From a checkpoint of a small sound classifier: log mel input.
Rows from block 7 of a small sound classifier, named by matrix and row number. Rows with one number belong to one channel. Each number is 128 + 24 x the weight over its row's rms, rounded and kept within 0 to 255. All counts start at 0. Numbers have three digits each.
After each channel's rows are labels from the 100 clips, of 14848, where the channel reaches its highest value: "strongest on" is what is common among them; "loudest" is the band of the loudest frequency at the time of the peak. Only what is clearly more common there than usual is listed. The data: short read English sentences (LibriTTS-R).
# convs0: first width-9 conv (model.blocks.7.convs.0.weight, 192x192x9, each kernel summed), inputs 0-95
# convs1: second width-9 conv (model.blocks.7.convs.1.weight, 192x192x9, transposed, each kernel summed), outputs 0-95

convs0.96:100139124093137118133139101094114158133152138152111113107123140164135103117109070106162136147126155118146082138125183144130152131148098165119100105132140136118093177146129106110158139109074110059139139122121155132103122137125094138135090115165150070089108128120112113125146102173113156182
convs1.96:090134062157114154133139112129149143127116133126111151110118128106169114122153096155054100123164131120145150098125142113098148111123138089128106145135110106122109114114141169099167115160096112119163116067130082094144149140141146077146151133098063142146123142142121126129133104176144148172
strongest on: voice: female
loudest: 250 to 500 Hz

convs0.159:113103137119126133139082095123132122120160122159102111101148105122090133146132135115125112128151101092166129088107142112073133166137135200123105086139139133113098116086145117132099161141125111157142156123131166149108110144161171135146119130112141159099118109132090120128143120146110080114
convs1.159:110130096120144131160100118136107110106123136129146089159170134130142096151111157168200097096119157150121119122109130174105143149109132162183139126116125134120098159082138152180123144046164136137144128166110098101123106111105153150097124123113147124143159094118127127152138140156136129120
strongest on: voice: male
loudest: 250 to 500 Hz

convs0.88:153099108147111101124156198115141117123162168124156130128098126187149156137118128139144153131111082136137109120112116092133131123123111135119097140133099062170163101175106120151092163151157104156110075107119141130154100137105149167183129125126063098121091105095137148141147127140133141151
convs1.88:141122152099154153153136093154146156126133120138102154163168125131160112162128142131143157119127147131121110111126124156083107146130111160147154122107128156090100165065111111093155116141116153149122162166170122115110113107100132145122124131121171130152134123140115085135083126170160121121
strongest on: voice: female
loudest: 250 to 500 Hz

convs0.142:076121150101134122105107071128118098159065162133115117118114138116135102131124094158122177148136107148146130136099129138143124130160110144120125161139163151158090127122163150139094076113090109114097127111115148131158155152146114089139110156101118124110129134087135101140128158103141096116
convs1.142:069135118127088128151204120129148148154163134143194120143111147146101119111135098146109103112166136077131177097154101121118139126138119084119169089129123146133110150107116135105140147102087139122105150127159104148096127095138099150139120133131159094179147113100150140108137088126130154148
strongest on: voice: female
loudest: 250 to 500 Hz

convs0.176:167122088122108145113118115117094114154126152146123114125148086155124111132123119105118116143137115144124126148092159111093155152136135095099104129089108118124048115108118132130135131108084142132180121137142123095121131173141111171146116108145128121122117138136121154142102144160161165200
convs1.176:101144129130107102144138111149120108125159153140086116143164106126134106102112142172097124144121144124099127140146129096114121132180158094141114111116096138114151099106103128125173109168084106057143080120143115141134115121157126083141104139096107092125125130136132116095120089117133132187
strongest on: voice: female
loudest: 250 to 500 Hz

convs0.79:152171154107132096158094165100129147132101135142140109115116130126121120101136094128055139145123096101147115091146104138163125168127131171098085160126124143096112101129081123162154131095151171111100121113123114086139166108117133137119125133138125067178123097136115158109154095128133148173
convs1.79:160144124103119119114134100106157146135134091125113096130118136154162090119100127099113097155117125132120150150153155118107128117142151087117144108105134147128111139156127106068147093123137104167132171116152144154143064150132104143130150143153121145076149125168138100120093122107133134132
strongest on: voice: male
loudest: 250 to 500 Hz

convs0.6:146093133154108143122084128112136114134099144145139089114125124115117136122123152139139130127125151083137130074113151104135105132181098167136135120102119122122137136108156073111113127117138162177117160126125093149095131138151130097123201127152177126172102100140075122127138121148157133166
convs1.6:162124125138150126124123097137138183120130158139109130115127127103143171128094153120099119138128093177145106128147089177123128149174126153159141100102128107144148159112146141104095121116142109114132088134111132140146117152172138117061135110127094082146128143123103125152133098112148112168
strongest on: voice: male
loudest: 250 to 500 Hz

convs0.146:204120095152159128121104114121132150124110168146124172118186147132117119072150166144084138117142141140148121162142130125098140165123131151107169127141152155139089125174118111128148127167159139090127126158179128144182074075119107161086182100150119112127108087165122136128156146118102097110
convs1.146:145082122141108123125102102126116124123124065125135120170157109139130147143121123162125116087123145142130174152122132150135116123035116089129055116124140140146146126203109121140158166136138142157116138137126134111144164124133142106144169126135169157112131081135103113113112133124125178157
strongest on: voice: male
loudest: 250 to 500 Hz

convs0.100:125090111154115106106111101145109108149136121150126174126145147137110104135154145128116150133135115127151145149135134105139115080148114122138139135124149096122035103127139107126121113104157129124100109110149114120145151081150169093139141157126153127124147165104131121142154165138141142153
convs1.100:130118115164071120109160108173108146084137125069146121097172124166095152146122122106207139161134174149132128174090135130139108143165146100132137106138120112125133099140146131187109112144118127116090128111150133083141112139128154152142122101126140132127147139125173130137121119136095115142
strongest on: voice: male
loudest: 250 to 500 Hz

convs0.34:145112132127157125190118174142139144176108162173157122109145154138203133145167169127146154127124118116120179114153168117112121144113162188100113149161190176155078139081122151123121171129130153137176120109141129127125091117139103123091137142157118166152155104113110121097119108109144122144
convs1.34:140079150133123162133116138117118142139127121137118109123130109128120126134110156141198133169116138133125142160112130153182135128097147124142132140134136124127134162136080101096148138140119120173119128120131108131142139138085148130077167112136177114155118086120110109115120114155114106168
strongest on: voice: male
loudest: 250 to 500 Hz

convs0.19:109129146114135125147119112123107132154122151169116122075139187106180099127138122147071137167136124109160143102117086126139114181110148126142129118115131110169132178127101071102097124147092103126169137145135133127117168162130127127155182110121116134129140124141031127134121179148157101120
convs1.19:125130136129106151103183147134137126147149132115123125129116082089138114169162091129109132170166099116138130136146149119138109130100114115091125098104125122158138132112106150131113150100097113088138165107120127156094120133172120118139121153116104158134123159145188130107117090113123099176
strongest on: voice: female
loudest: 250 to 500 Hz

convs0.82:126116123152120124137145138109142144121132095136147115204141133159146123140129115154128086132154089108111144174144181182156146090154140157105113158135120137117183100164132143115105171097113118130188136121121160141149144103155131150119109151106203104160118127146097112095156126116115134129
convs1.82:117135091165153093128140097119111128099150112157137118117121150134100092116150147124144134125172177121093089117109110107114117150124129169135157132088124130102095127123107110094159151107100119156089113157133122150151138102121114140154174108132061173145163136124123118108124123148113152116
strongest on: voice: female
loudest: 250 to 500 Hz

convs0.173:161108153134141080138079088089163110162122104115079151124133171117168107100140137156136166124115127130127134145159147110148146135103144140136152133138159173128156137105141154189146146140150149130158154108150099135114119140133126118110130110125169110172163140150108143149118156102138108091
convs1.173:115113118149135140150110151123101136146112153136127103164084101153129155144106079126061065152122078140137107138153124129136106132111154154116102141138100118127156136163149115093121129136109121100115150123149145149065100089154087116105155143122096132095115112122151139135113099151150117129
strongest on: voice: male
loudest: 250 to 500 Hz