Rows from block 7 of a small sound classifier, named by matrix and row number. Rows with one number belong to one channel. Each number is 128 + 24 x the weight over its row's rms, rounded and kept within 0 to 255. All counts start at 0. Numbers have three digits each.
After each channel's rows are labels from the 100 clips, of 14848, where the channel reaches its highest value: "strongest on" is what is common among them. Only what is clearly more common there than usual is listed. The data: short read English sentences (LibriTTS-R).
# convs0: first width-9 conv (model.blocks.7.convs.0.weight, 192x192x9, each kernel summed), inputs 96-191
# convs1: second width-9 conv (model.blocks.7.convs.1.weight, 192x192x9, transposed, each kernel summed), outputs 96-191

convs0.39:094097119113091114143114151149101156122129116161142129092088116112125145112156086125137088108078163148131147133147125147121097145093130136126096183103184146107159130140106118098173131118101121138148114127107126099072097093091115147099129145185096144156127144130137106177135147117126125167
convs1.39:114101122129124128121122132153114126134102095108107126086150147166109109137138128167137091080153135137134095137146173150135118103149152116120170135084148097110131133107115136074113162120148142116126167118117090096180120122132148127100103110167117133104159110106108152142103140143128148157
strongest on: voice: female

convs0.152:105141140168093102121088144117132125119112139182119137134116101139153156134135105145101118142138086113151145097103084098114104158130144162133158117134142164096131126147108090146137158094120112141098103150155112165153128138118123114113102143132074088097120118123204117182095114167081040121
convs1.152:136165179123163133118117082121153137152124159139086127093109133142105117117103152161148146097136154145118076099116109134160137121132123125059100129127164149113131129099091134125118127148171131163152155125119104152175103108130160102102085116138153146148097164143220130110142150129128135117
strongest on: voice: male

convs0.114:142140110128136148133172111118124123129169150102125113104160117132109130108132137148094134134146131137118132150174124097142131095167083147140147146145117146149124128139141124096122119098099133116157118087132141136162098143135147162098127194148122157108166125126114092104130146103136155114
convs1.114:101114094082071135144131124137119109109141115155140107106115170145163139157125149083119096132161072120120117104115148109113136156107094136148087176113171149112128114148114104132118113135145132178115151077134108161140087138118135119085097142140120157167106139168138100124122106129105116153
strongest on: voice: female

convs0.68:112133147147122124140142149127147204145109105131145166126120208150144143112143117115121171102107132088138170107147117132108144111134093111084126103106117118146109135160158145135125103143149137138123172091089119086151117118106125090115139140137144113155134110144133184074129129133090137155
convs1.68:089113104113104179138139103101132111106115136147118124117124095107136112156109131164099091130145114134133166167080159122132097157130101141107163137123148173163124135105086100164116127144069165170140122137157149140125172116174115124107109151150126141111118135126104086165149134113175128118
strongest on: voice: female

convs0.156:082151142109108054117107090169149130124121125132146139175176174121122152099138138124111120147157134117128145084145148124115155110153120118130160155128133126126121179117172140128147099133136143151129129126153101088127119151105149177142105140123114107157158140140105146118099130168118097179
convs1.156:130114089157123185143094074157133126152106132147147128121128134125162124176164112098142129118145107154109115122123200123101111155116149121119099102144169125086147115137145128182115090116082135163102164091116108090097120149160118132157129142087148105121096072170121089144149125132156102148
strongest on: voice: female

convs0.178:125158095057136137118161119091159136130124124130107089128111122089145123143125139111144151107148146110132144152137162126083087112174150101112105139096084143131107082131108166127139088110159124143124157117138092154136111136138117116070149168098121093105067144149133112136100126103125111135
convs1.178:104158109110124138108117135136128157110109109142115118139162110141152133140130154127119118137147165148141133094157193130103098152134096159111148135121139166133173136197095130143115191144132095068125125138152143127178143149105175119097121119163146149118149143120123071123148129127098132110
strongest on: voice: female

convs0.142:111094124127112109107090146113084201134121119086143115080123120108123133129139130152134152138107073139121134074136118135130133146115144154124132125140125143154104084160134153113149129100091123148118114133099126096115080177206143126151156086124122133100096127131096115110139154131147163119
convs1.142:141112133128117131112110121089101114163082121152158137160125122140106135139108121116126118123132137136131114074106099109109153133139099165132126123163133146094117090136098089175132165149164096114112135147163138127128134140125086083141093155110117164153102150149162152135106134133171095138
strongest on: voice: female

convs0.53:141119162170149113094148158112108178138135136128122160120118110172106103101141090110128157117126113124115143137140138126105154091098132104079166111132117122130124061099140127151149084126160131101141135165146107100085136074150123139142122098149115128152110087096139163135142108106147142144
convs1.53:112132126147089119120096097127134115080112125100122140122127157135151145138128137170123120129150105129134131163132179168140138146128132102114170142115111116131144112140108144177131168091086114168150120124160107115138082182201076097134106153115129122148122128105105111089112122145115102126
strongest on: voice: male

convs0.153:114100110173161099114138107174124126145095138158168111105119086144075122117104160132155125137121150177179079156117108125114100147097101099091168111072124161125156136124117139126101127149126103127175088120120119141130110171136118116127101144120110103142122156105090149108098154088124137099
convs1.153:187134138089106091103130127115141101146096121161096160114119107116182177106115103121092109068105135128087108155131148154112113111163152149183123106184118114117102149092154123131136147149116100143100154133098141142162143161162155123116166120125125103147159095106158057150108130095131068158
strongest on: voice: male

convs0.54:123140128086117095143184096127112094154145123136134108114130095123092145169101116144130105158119188148128084122094129155101134127135131108128151218117145147150183187097125122141136107155122138104124140102092095126118098115124109102102127120178113139124120088104101137148151124111127119121
convs1.54:115096095149144126166116132112115124109084150105102113122140129165129100090122085177132164141139142137120117135116139139161123135129181105162125128118118136124122114102133104087163137135074144151142132122118085090100151119112155145115145086152131165110171108139144149119145169136119161095
strongest on: voice: female

convs0.0:146097114174107135116129139137102141102139107157180146114159119142068108113160144145128135114141146090152124127114126154123118123134103124121094054116149139134142090117105123122103143186098183128109125127123153151131125131117118088152143121134133170138131108116109151129125142122150150094
convs1.0:160120153096167123147148113135139138103142141137086121134152160156149151124133112090106122154135108160141160140145138119099123157106139135146152117128144112158134176111102140120106148202142141187174134139108080179128143134106141125123135086122132127085149166086143128118127115160191090135
strongest on: voice: male

convs0.79:159144093146107113168112137159148139139140095108160148143141158129155129154118073165148132145158136092080147105077089151152097159131114122146128115133113114163113106155136105134121132137155130113100146131136117119114100142138108106114139124142141109126171113087119151139141170168151117159
convs1.79:113155103112145162155148144131113147174128134102135115140151100146103119118120133160097147174103135099139149070167157148121161137120122074128139071155122106111097095125128136196154097155145123097142109117123131136091147115166093115116111095130194136141162125130128113086150120114109079113
strongest on: voice: male

convs0.172:094131101155141163136137128069137149157110107113084118123140160121154130145159098134108118141107135097093077145115088113139089115131134111143102160107089103127091144126134111113099134086157113107131132110181133170128104087103111162075099163117132131140164171112127110145091108116172091121
convs1.172:112120108086121141117107166150125108161141184131106153117101149162123152122150116122099144152139132169126110125116134070110114115132138152112173141143097113149143142165146126138164096112167138179157123154125133155130135136102126133131128112106115128092199128143165133106144162112102144146
strongest on: voice: female

convs0.143:083125101083147119128146140108139153124127089092165141130101120163144110144120096154152101122142113157096116149122146092147154096085120100116128143076155147116141145126106133141139118146066123137093132134106151118141104111131105077122150153139157168097145138133159109128142142177128105138
convs1.143:164115159163099135159151116083106059091140122161124118158160163104118101108125114144110091141113148145114103149097159158119127172158105109105120124065159128143112144115139128137079142142145118194154146134126100101120100112118118151135142134154140121112110112087097126148093107157159165140
strongest on: voice: female

convs0.4:152115137084123132141116073125161152124164143152070157107137142135169145122121141116166179148147127138110092108117111109154162159132095147094165069197101117112128120141154103114150089158096131130113144114144137154147154127119097137135106181157103113145142135109148107167099145098101095112
convs1.4:144107147143159154118146164106142110121113081123163130125096142138119146131109144136141101113125132137120132107107102110153144135169163105134106124110162137122105135082162127071179163129137172145158116115130114135134131134058192108099138088140157152118139148160096160096143117164152140147
strongest on: voice: male

convs0.173:176125113118081164124126152118179141095119126090122102134115102130151119181112148133132079096111113102119140100080141177104082138120138141120153109101132142138105097121154098106091129123128181140165100104152127144117125107086124120133132119180114129148106156143159143161128142141126159131
convs1.173:112120129130180093162147151103144121114154165130089132135136124128175146090106136141126160143107116135146114173173114109106118126065132164114129122164157156122121126160138143135128120116078093076172129144087108177141135146153114111159089125122120097127136169137121112126104142112101154102
strongest on: voice: male

convs0.23:148111123151133124104080133146171134101094160147153105117143121142140122109145157166140118115090097104121145126133105145129139106135141124125145103148099136138115107091145138137137096134183151146125168117162150104133103126150143121131086118134127139112157145094165156167159145153156130109
convs1.23:097106164122111134170097110119133131149099086126114133171103107122166115138136182129147122117124147105141093069083116129100123133108133116092119161093133131125112148137149132158113139181095144099118113133104165171135096134137136119148141089097161133116139129110140142070102144155129111141
strongest on: voice: male

convs0.98:147145197127121152169093128122154116130132123113113121072139111173058134152097132139117143162133110154151138093155110075135120113094105113104132137098132155111169138075135120143123135112126108141108105107144146131163133135130156131128125151077082098136105153127150109112140145102156099150
convs1.98:119173156149145118184092136150102124139096129066150117146145080154187127123148120125132094153145076086153138128134115133126127104182153139134152092152162123121122125116141105144103195110129123102142138131154085103111128137116068172144123083111134097113149128159132156130122156126121112109
strongest on: voice: male

convs0.108:101134170137096074130103120156092082135074149133138138140151105127136140129143115124115140114150097119128122130118145134187123112089125144105095135108140115141118137144126132117125157109115124136098112154124116153162119135132139138150139095129130115145096101141092130156115173118143112151
convs1.108:144089129161122139110102132121143146094082139157136124128097104135109095134148143131120164142135139099159100017098132139128109107125131102122153092134139133115146126151130144106095110132122117129110166158109058122156090158148110101133118127109156112151120143137111154132106115091146168092
strongest on: voice: male

convs0.12:134147128089098089124127149130124051091122175137109128133149119119154137133149112101115150114119101147093119122102159126143095088067109120165113132129153171112128128120137094135142161135071170176132132142127142128154165127163099133132103145132119136133122165100156151120102094103074159122
convs1.12:122141116137137089087120117074146154131134119086151106146137153133140125104156130216136154162144148150131075153133059141119148125130137126132115144121129108141174141068146135127092147097149142070115136113107104130181149152083132144151124150112099093107169129141175136124134144113134105150
strongest on: voice: female

convs0.48:141150163177109104071113086133162125155116116114126106150104137126134132149146165144123139097098146158145131173130169143113114137092131119147104137070113169126139119224110124147144118159114086148140132112124123111162127123130104149147150126110097104118103067110107115088095164102132166129
convs1.48:133103156116190150160119136125129126126121112149123147150096136061105134080119134144116160172159129132155098130074105141127126157188164109153121122101149150153128127109141102115105170086116114121124136097132147102124155125111046104098131104172112111155130135142097148139138095147119143119
strongest on: voice: male

convs0.125:110161151141127112150140100111183101140084131116118105156077152129144172156128125133134136127113106155125139136134163204131114153124121161129130122127154139105127106109164109122111161108135152145152113104155124101153117114116142118129107104165122181134124139118190115170111123096135124144
convs1.125:132151154063128090132133146140180117097127105163108158137120074106173128140088113138127122151116142131142124063167087131143131152078099128107140117172102145143121137157155123132073136114141136116111126143157158144148120187133102107171138118140152112117122124119186126115177133136136119106
strongest on: voice: male

convs0.190:152159155139147096157104083084146093090121125089113134129149111104157139128140141103163133147123131153137118155163112129114117134127144110117150148144118070110160139158132147071088161141148084177138110110128112139118129097106107099132142140146136156102113159153106130088103117097113104130
convs1.190:097095150109121160097108132120141140175113122175159132100101117144183134136124134148133125135145130121149106152094081164146077111135130144150107099181112104143133145082163120124169123119146167147114144146126136160107106109127086136140095099142118109092132116103114110127094139092087145124
strongest on: voice: male

convs0.28:159125112152108115121125132174084120134119120125111136128139121133114096096151111118105148145140109122136162126082112139150117139111128106116108074071128154125147144089112139145121113134155132177154108089125128110141141098104106093116162146116163097136187108139087116115102167149173140151
convs1.28:116156136130148147106098119158116131118078171109150153146089079136131142156140127136122103129143155110114126108141148164106127091146127108113147144109174114144153124122151140137123102121130131149130124114148157125101087116065143131186111130131099118108107143099121128129095110120140152109
strongest on: voice: male

convs0.181:144110145143111130151114158111138064098155138143093123135111080154103118153102126099108152137073124105146098148144131116127104101096122150120112112102130133140132095127120132121085168119172155141137109111096141122131146143123105147139142193165136129169079139159153145116136141114124115154
convs1.181:119174109138176092131091100114105140104165129131137143149145118160093135106115122116130129124124096121168097108116110141129105133128146139167149105121165095133151119133188177150103110094097151173157130157139125094146133147115134143087110100127167112115159118182148115147140136124173130123
strongest on: voice: male

convs0.169:196073075103129135106156109189112171123126140162183112150133107116117111109112139101128141114134161134100129123128072145187129155111150147137131120148145158119135135139137133161107155132059184139128113151152138127126119126108135105130109132133152125126073124144122137170097164160165153121
convs1.169:120135109153103115169140165134162136137083097123124134148120159149149113114135130137102127145118073120136151118142155100164136121131115142136118095168109160118123131137137124128136128138083106125185123125149095114127108147130107153121181131185104118089133139143095131095135102141114097124
strongest on: voice: male

convs0.75:154093132132131120118200115126148147112122126131110135141110144132145098145148115110091106140131118080167120158149126152134131151124145138158126089165128146150098167149096114148156140127097095131086118125189134109155146126152127148105125132091109150144161088094093171114156155100142054106
convs1.75:127157133109153132159149130143110184118138145086129095121067128117153098117090142113161145120154119125142177115136115105148155155125125146081109093129134178154127124128136113103115171129120109151112144115112139137113129092160069131133142146130110113142132114145147105124140141114147142143
strongest on: voice: male

convs0.141:110137147169139118118128160124125111112110151107084120145137086138111138131112123109167106131144095157132125182126089121150147118126123122140103173133133146125116126131131069120104140115117117174103144133090161159043176111153116146176128115082129124128107118139126159117116121113171128134
convs1.141:156126137097122111148136104178157116133127125089132147125128125081131144112111132111116110129107143113116125123104160117132102141101131124119120141151112137131149142117154159102083114094161123133118153141167163130212137101084105143137099127158155146147138103124115090112108137167135131151
strongest on: voice: female

convs0.86:118141137144144149106145102111139159157123187131101092154117106101097139122097082126148108161139104124124143104137159103140146111122151149173114138065170138112086135108118188151100088153133150097112100128156114109152142147109138123112136121137099105109128123089123137136106091125138118125
convs1.86:101121103124084127150120123154131112107126137128124099093118111130109102163102093132120088132093129123156140165131174146143138150071132125146117138107122103138121153158107106149144130149130123116136128135139106128143148093133137093170093122136102114167132127147119106109113148144097085124
strongest on: voice: female

convs0.57:122126156152159120134079125144128166170146167156130129135187098120119165115114132083109118117073105114126174108130131138090111151126115112145160120093075116157103134117171069133123113122152165151177121107132146119129180097120136118146135091086139086123090089145107110154125120125139123125
convs1.57:088119114137118155108112114161163135115099174111094114119096145135131149096171116103150105076157113150128101108127129141121120130188147125099122111163129118136141141155112179127099090125140098100143143113136142119124109159172143140125121194154150109108130099150140115136115174113146121141
strongest on: voice: male

convs0.17:137076112149079106119154134100105130157093110126161130140106153130089108135110133126108113136144120129158136086102099105105168150142151133110143105155092111145166134105139124167121156112131133116155152115113106151146082106159152126113139107128088165106131125143102116150064148123138128160
convs1.17:138089111171139139115139138145095113138121111123091094154095129126110170089098129123113143144143125131115116129145130106143190088109128126104099149146087125117168108128135162129078078157123090164147131146144111108150112152148093175100142100129143184172132150134121124136126078149149170094
strongest on: voice: male

convs0.166:138112131133103155126158095130120144114161153147137158108113125097128105153125106074103127120126125162137126161152143181163126126118120134171109122148128117123115136115131124130108125123104163141091140142118144126153103160122107140152076130144178104138122128141112125095105210128131158119
convs1.166:189129110134152128161152141139123119160139062144109121112160181145142133140115172152153137161098138118142143133135117113153131147142155123123150056123130155142143146114086119151165133152129112104153134103134120150137119156126196136134122130179148126141100095128166161106127117182176128144
strongest on: voice: male

convs0.164:160114134135132126152137121089136138121139139163138127151101120116159148104120168083119129140129152151147086153156107117139123135149133119124133063145082150126102135145121161096121089151116129164140101123098142155122186119122103151130104148090113157118149127131156084101115099123149147144
convs1.164:124104164110158168124169138135142179111136139120134111093113167113130156141154111126143120096094144106108140107102136093115166112110117126089132119149124166158108095115099110153118163158152125084082153125116095114159065130101174116101096094143124136158090106121092145148134154161131132131
strongest on: voice: male

convs0.61:099113102140134109145119113103115196132115135154132098123116145132142155145163141114137108107101154132109079157115139126154163126112098104128078129124131133087099155125115130117148104148147099128159096155167094136137137135109161107115132154135110094159137145152125155159144160140087101138
convs1.61:123120098145126161141185136128147114151124126161079131135159135110112130148133118143134171167160096173122165135101095113154100127139148123106182083129149136192118123126143141086146143112101136100128129154092120131171106064169134140154164130148126085095113126091071094138114140099162166108
strongest on: voice: male

convs0.136:165094144115120171112168116136147140098137093131145149171120194142103125114134123116136135126151128096110105102144111187126151142110137150091136073168109185121133171138135148127122168110104167098108107157144150161159109081114142151136125113107097153110180140121151090133119132156131146096
convs1.136:135118106085129122153138140117099129121106116091142145083156115121158089126128104140133132149113125152074101110164167114127117129124187135160112136145139138162103154060166113121141118146112119132149151126131155116115138118128079100134142153150164102114107116110122138107101123127169099173
strongest on: voice: male

convs0.180:116079176143169081128114104089125147124165142122083113129094140149124086111132132077128156150127093113121120151129085104150135154118165101093097107093094107131151081143116130109127103101173112177143134136115157091113119075138102131134102142122084158133143094139120150116142057123138123149
convs1.180:129110116157130128108126124158141160123128147123127092147138113155122124109085141179120135123149141102152128192087147127122143116134122109091131134140119146113117109096147104101102183091097147131089158124139152131099110152151124139108108110147164098116120115087119099178101111147137104119
strongest on: voice: male

convs0.49:145134116084115131096137114086146135138115103087117125157161107108103160141157130098118144120133124139158168124155140082108125098099133083139117169135142137155115092138136142138109127106120139088123102117112133159125133113098122176083108148155147098145101131133126100127106113127122141107
convs1.49:120148146108125134110156103101113098114113095099096095092086109117120115143126127133142150118118135120150153154126134123170141120148117093116159106147095143105147112122125103130160103146089112149139139142152091109122134165113144125153145139136083119131179107147114147138135140128123108155
strongest on: voice: female

convs0.140:171100167146131055102143148158109136171157102110118131165157118167132151113166152149137111143131164169140110140111141116120129097167152097142098134141153154165127133109129104127133150104132145111146094129123113109118111066160127138150102143125157123108126136111099118123159096146081113154
convs1.140:087113153173126137104095113107143120124101106106128136140161092134063124144133147103113136108162110113156093185117144140108169156121117136135146138121143188133071156081119119110135124125056128158126136113123124053098119093159078129122172132129148136137108118133127126126143075164159133128
strongest on: voice: male

convs0.109:139123115172111134115120139126152149182135106131136109108123151142128123134129133103136177078113094112112127158127135090129129123098147125114126123136107110124168063127185123100116148076172133151137111175097118123170132100158120130109127149098148122168140089180174121133127082166108102111
convs1.109:138110125124146110099129097125124106135155153135117123150158093132130079120157131163120148128119097139151141157108183129124105132154123133118160124070119112124130112117105110168078154160086152124120136159109116143165108180199113156130090127102132116135141112095126141130062120134137120110
strongest on: voice: male

convs0.45:140135132154093124147105118174128144122104096140158077089111185115147096097121156174153114129116136099118135145129106153110108095138140120114108124104129129089087145158134115119101110146126090048188119147141131108140089147132115115176138062179115144138116121161109148138127113154168135124
convs1.45:124126095129117120134171131161160136153075150101120128146124110112128182094128098144122112162110145126114151068108166136129126148111127124115136122129136080140109129119155174107091114118141108139120140124142130106138103044140125092130115120141138136153112094154154120128120141166161140120
strongest on: voice: female

convs0.62:065126130115139116105145099162117119127127136121120151157092119124139153136138105087107137175151105161148097130156109070115135109127144131141166123113105089096113149124161140135110167133141125137153121138161128170126153104136139091160098154177109153096130151146133169118139145130110128111
convs1.62:092119135088152121148123140150101094085141132146129150114116129134135152126133147092146103106118132114148108193111036147113117138133136148144109147108121169114127137128140138154134138098197162138129152107139189173117095107116155137136145106130151143160126110120137171164163133124120117129
strongest on: voice: female

convs0.106:132148090076115161145105107137173124120105118139119096126113151128094125160142099125133098107105122103135165133149164186138125171118141124136093122118096154099123154147130171160150093156136139121109134122090125147170120114119133156096110151110103149100138107144145124141138150123114089104
convs1.106:084127112160113120139134153091118127126119149137136155079118121095167135155145097191104178166157105142088121137132155135148137127146106154122144131102112164143109129111086103150120147170132143126128136141159110097117113138183131116121130154133111133115074119148107110107117146130169097164
strongest on: voice: female

convs0.27:134116113147119116100102120154131097102127144115069114097116092162126190124130127116156121165108137157120174132106135111151145089148125133125107151124159129142125147130092146116111168137181122168127136153142129136125128131213104126137132133127140083125130114116088104116117104182174089171
convs1.27:107115105101145130124118118129097136114126102113150121171141127130142116108106102158148164140134118091147125038141120106104102144092140142154154135164155103108163118128114136113168103127093159089113085137130129101129125085114172142128134149140138129122130137169113139110135112117165095120
strongest on: voice: female

convs0.7:133128079189109120121119136139139129172125111092188098074113163123127114111131141095128118131129149138176111126156108146147110122127110150127139068137107167171147156166163155128148119110093150080140157128137162109159178142117119134182108124112127152136127107144149128084123110130172134084
convs1.7:161108147111124120126172121157187111111114091136091155141128149134144178123123084169091111125117104104083181151127143124112192126113151129089112133125141114121115087096091118141143140088157109129123106113161134139136149133171093113107122148101108124140085128145121144151152143145161096116
strongest on: voice: male

convs0.82:096123104137083109119135128171122115119117107085121113124119113164131124116065123152143164168137141131109126112122153120169166094097127112147134169109094142124146169123114123153144128144144167112098099093094123100160118144111150166160114120119120149155126153110151123146131115137143130169
convs1.82:134118143155154154100159109128120154105149165138144147144114161166088123117125150172128116161141128149122132160104120099179164122138089141112081177107091122124086124114099133070138132153117123167093114125120132069103090124110136153106146130126096134138124081152147132140160152161159158147
strongest on: voice: female

convs0.126:116109136170114153151082145123133176150146149080121113113090117141131129122102109176114147065162150098131108146138091139138135117119111179108101137137165107136182139104090141128076124128165099125114150126127141092144134173122122104115127120154170092137150156144128112138121174130160153127
convs1.126:115132164122150113148128118132117062162143119092154122079097156107103151102130159153135117120160122126132132084087081174149130122151135108124147114087120071128081105139161138165136155152128161107154169138128138116089130137181085122171149150146128124128107119144092122123117118124142140097
strongest on: voice: male

convs0.94:171091160159108153109152136148119114106152123113125089145128130138120120105124108123139095148163140164165132132139133146103101141156133093110137164176152120118141110144140130120156122107139113113126160164146083120112114148167103132144147098130149107098119087137112113117131139128124174163
convs1.94:152155100123152101145108110133111168112139114153166176174141100109128162121141074160161107057117103088126137113127113128089130117139136104149124075142106112080118125153104119130118134096066148128088119133114125153134122100161084156128118102140160082138096138134130112158138133117157105117
strongest on: voice: male

convs0.25:154175122125131119126165093135141114129119116114145093145090115099158160131137130155110151143097120054126113116184155149157116112163169115116112079112114146121136133155099138127107167139118097116136142143160135106166155141150128136132122133097086105132112147111151095129117085138097087127
convs1.25:110137162095150131088128143101095091105147072127105115145106135127154103135171160124166135126179127186144120128134098143120142134131115108141144122155109106147153109107111104140145105122166138171125117165177123131080125074119151140161160143122094155120118164095151153102141138107124123110
strongest on: voice: female

convs0.115:137178107141118107132083076172161132150126152095124163114078099138143144076118152134125115123113122178116139106114103112159141088095110155141094171097141136091132167092118121129115153099124110163121093151127109150149126191144093139151122079142158122091063136147159116138134185161173124140
convs1.115:114132120186085109119118125130137159092098135173126109127103063138095145107107091119151133130114151116122140131122128095125154128081125144125114117115115126106139132134128105110093115086129093118149124141117123138171114180117142147146116108106105110150099149181171146116133119115133096129
strongest on: voice: male

convs0.175:084135087158096123144143092118129151134131159073130125098099061122127117140140132121110169149084139152148115150137117128150136120123143144152123148110102138106106104135123109110146182131164146157114114173116106111128089115108068163149121131136139103090131117143118093166124098142076136122
convs1.175:127125169135148156147148120133172153151115130134104124131138170144092117141151132129076145120171109146138110095161135125118075090099122113046111121123129087140140136180170147091158073153150127155121136156121118143102152120087089111122161099145117129120159101115131154094166133119082142129
strongest on: voice: female

convs0.44:157121127116139124107132093117157102110077088154145149107108133143138111157137145154145155132107070156158165110152112132164132120123131103102121094061112105131154170095121147112165136143132113136142140128123125126136162163145133148134131112120138173184156171153169129156107100103175165137
convs1.44:121106114138146122164185143154127189107157130118141120155102139149124081131117083096116179123161155160109117140111148115087128096132120179122147126117143127154125089121129126135097153155138120125131154150100140151145101137144059123110124121146154150132097126136144144103108148126122128120
strongest on: voice: male

convs0.127:149123152112144146138110118125115099104176157189101118170167142113144105125121163118140133123095111156160120122147158086127105138142110119082136082136146119173143127150148121091156138141175169131148175121132158118117099088153163130143100156100144108123118134118131132121176149085118164142
convs1.127:090125153150132113144149112109169138124123142109149144099107114119115130142181158098122131162145115132133096114137146139144103141139151158109175130125128159095152103138118110108121100135082118127115132184095073159149160129091100134135117127138152176119093156159126093129089099148129141145
strongest on: voice: male

convs0.29:142134139140131084126134125130141174121125103179104139093101106123136114126122144135110089126127135186128112145139114122147098134117136143092144103026119137098094149091129137127099138138074142096106126113132118152185096151165139122103141123136095150154156121165143131159082150129117108131
convs1.29:151127111120088128127182124166138109110095105148132122075112107094152129105129123114128146103138144120130142120098069139124106155088121116124081129132123092144139119135121144143132148183152136107133145137129058164192106167110057124142120120144120130097125141135133108130160146126131110122
strongest on: voice: male

convs0.191:093086141168080133124100129108137108133131136132102111097131130101090105165121138099163125180118093092102084100131115141175157144088128105136124147110082113064139136129122103154119138140123115124091157111128128153118135105132138103129118159115096134135137132132127160122134086141150092182
convs1.191:136104109088165112170143188116111119096128099113145129168116107133106145103116128166149123144128124145132159137087130095129083115121120127098140119114147091086177121181140101105143151103112090137095126127134132103108130106127142108093109127130146079151113105138103121135145106105093116117
strongest on: voice: female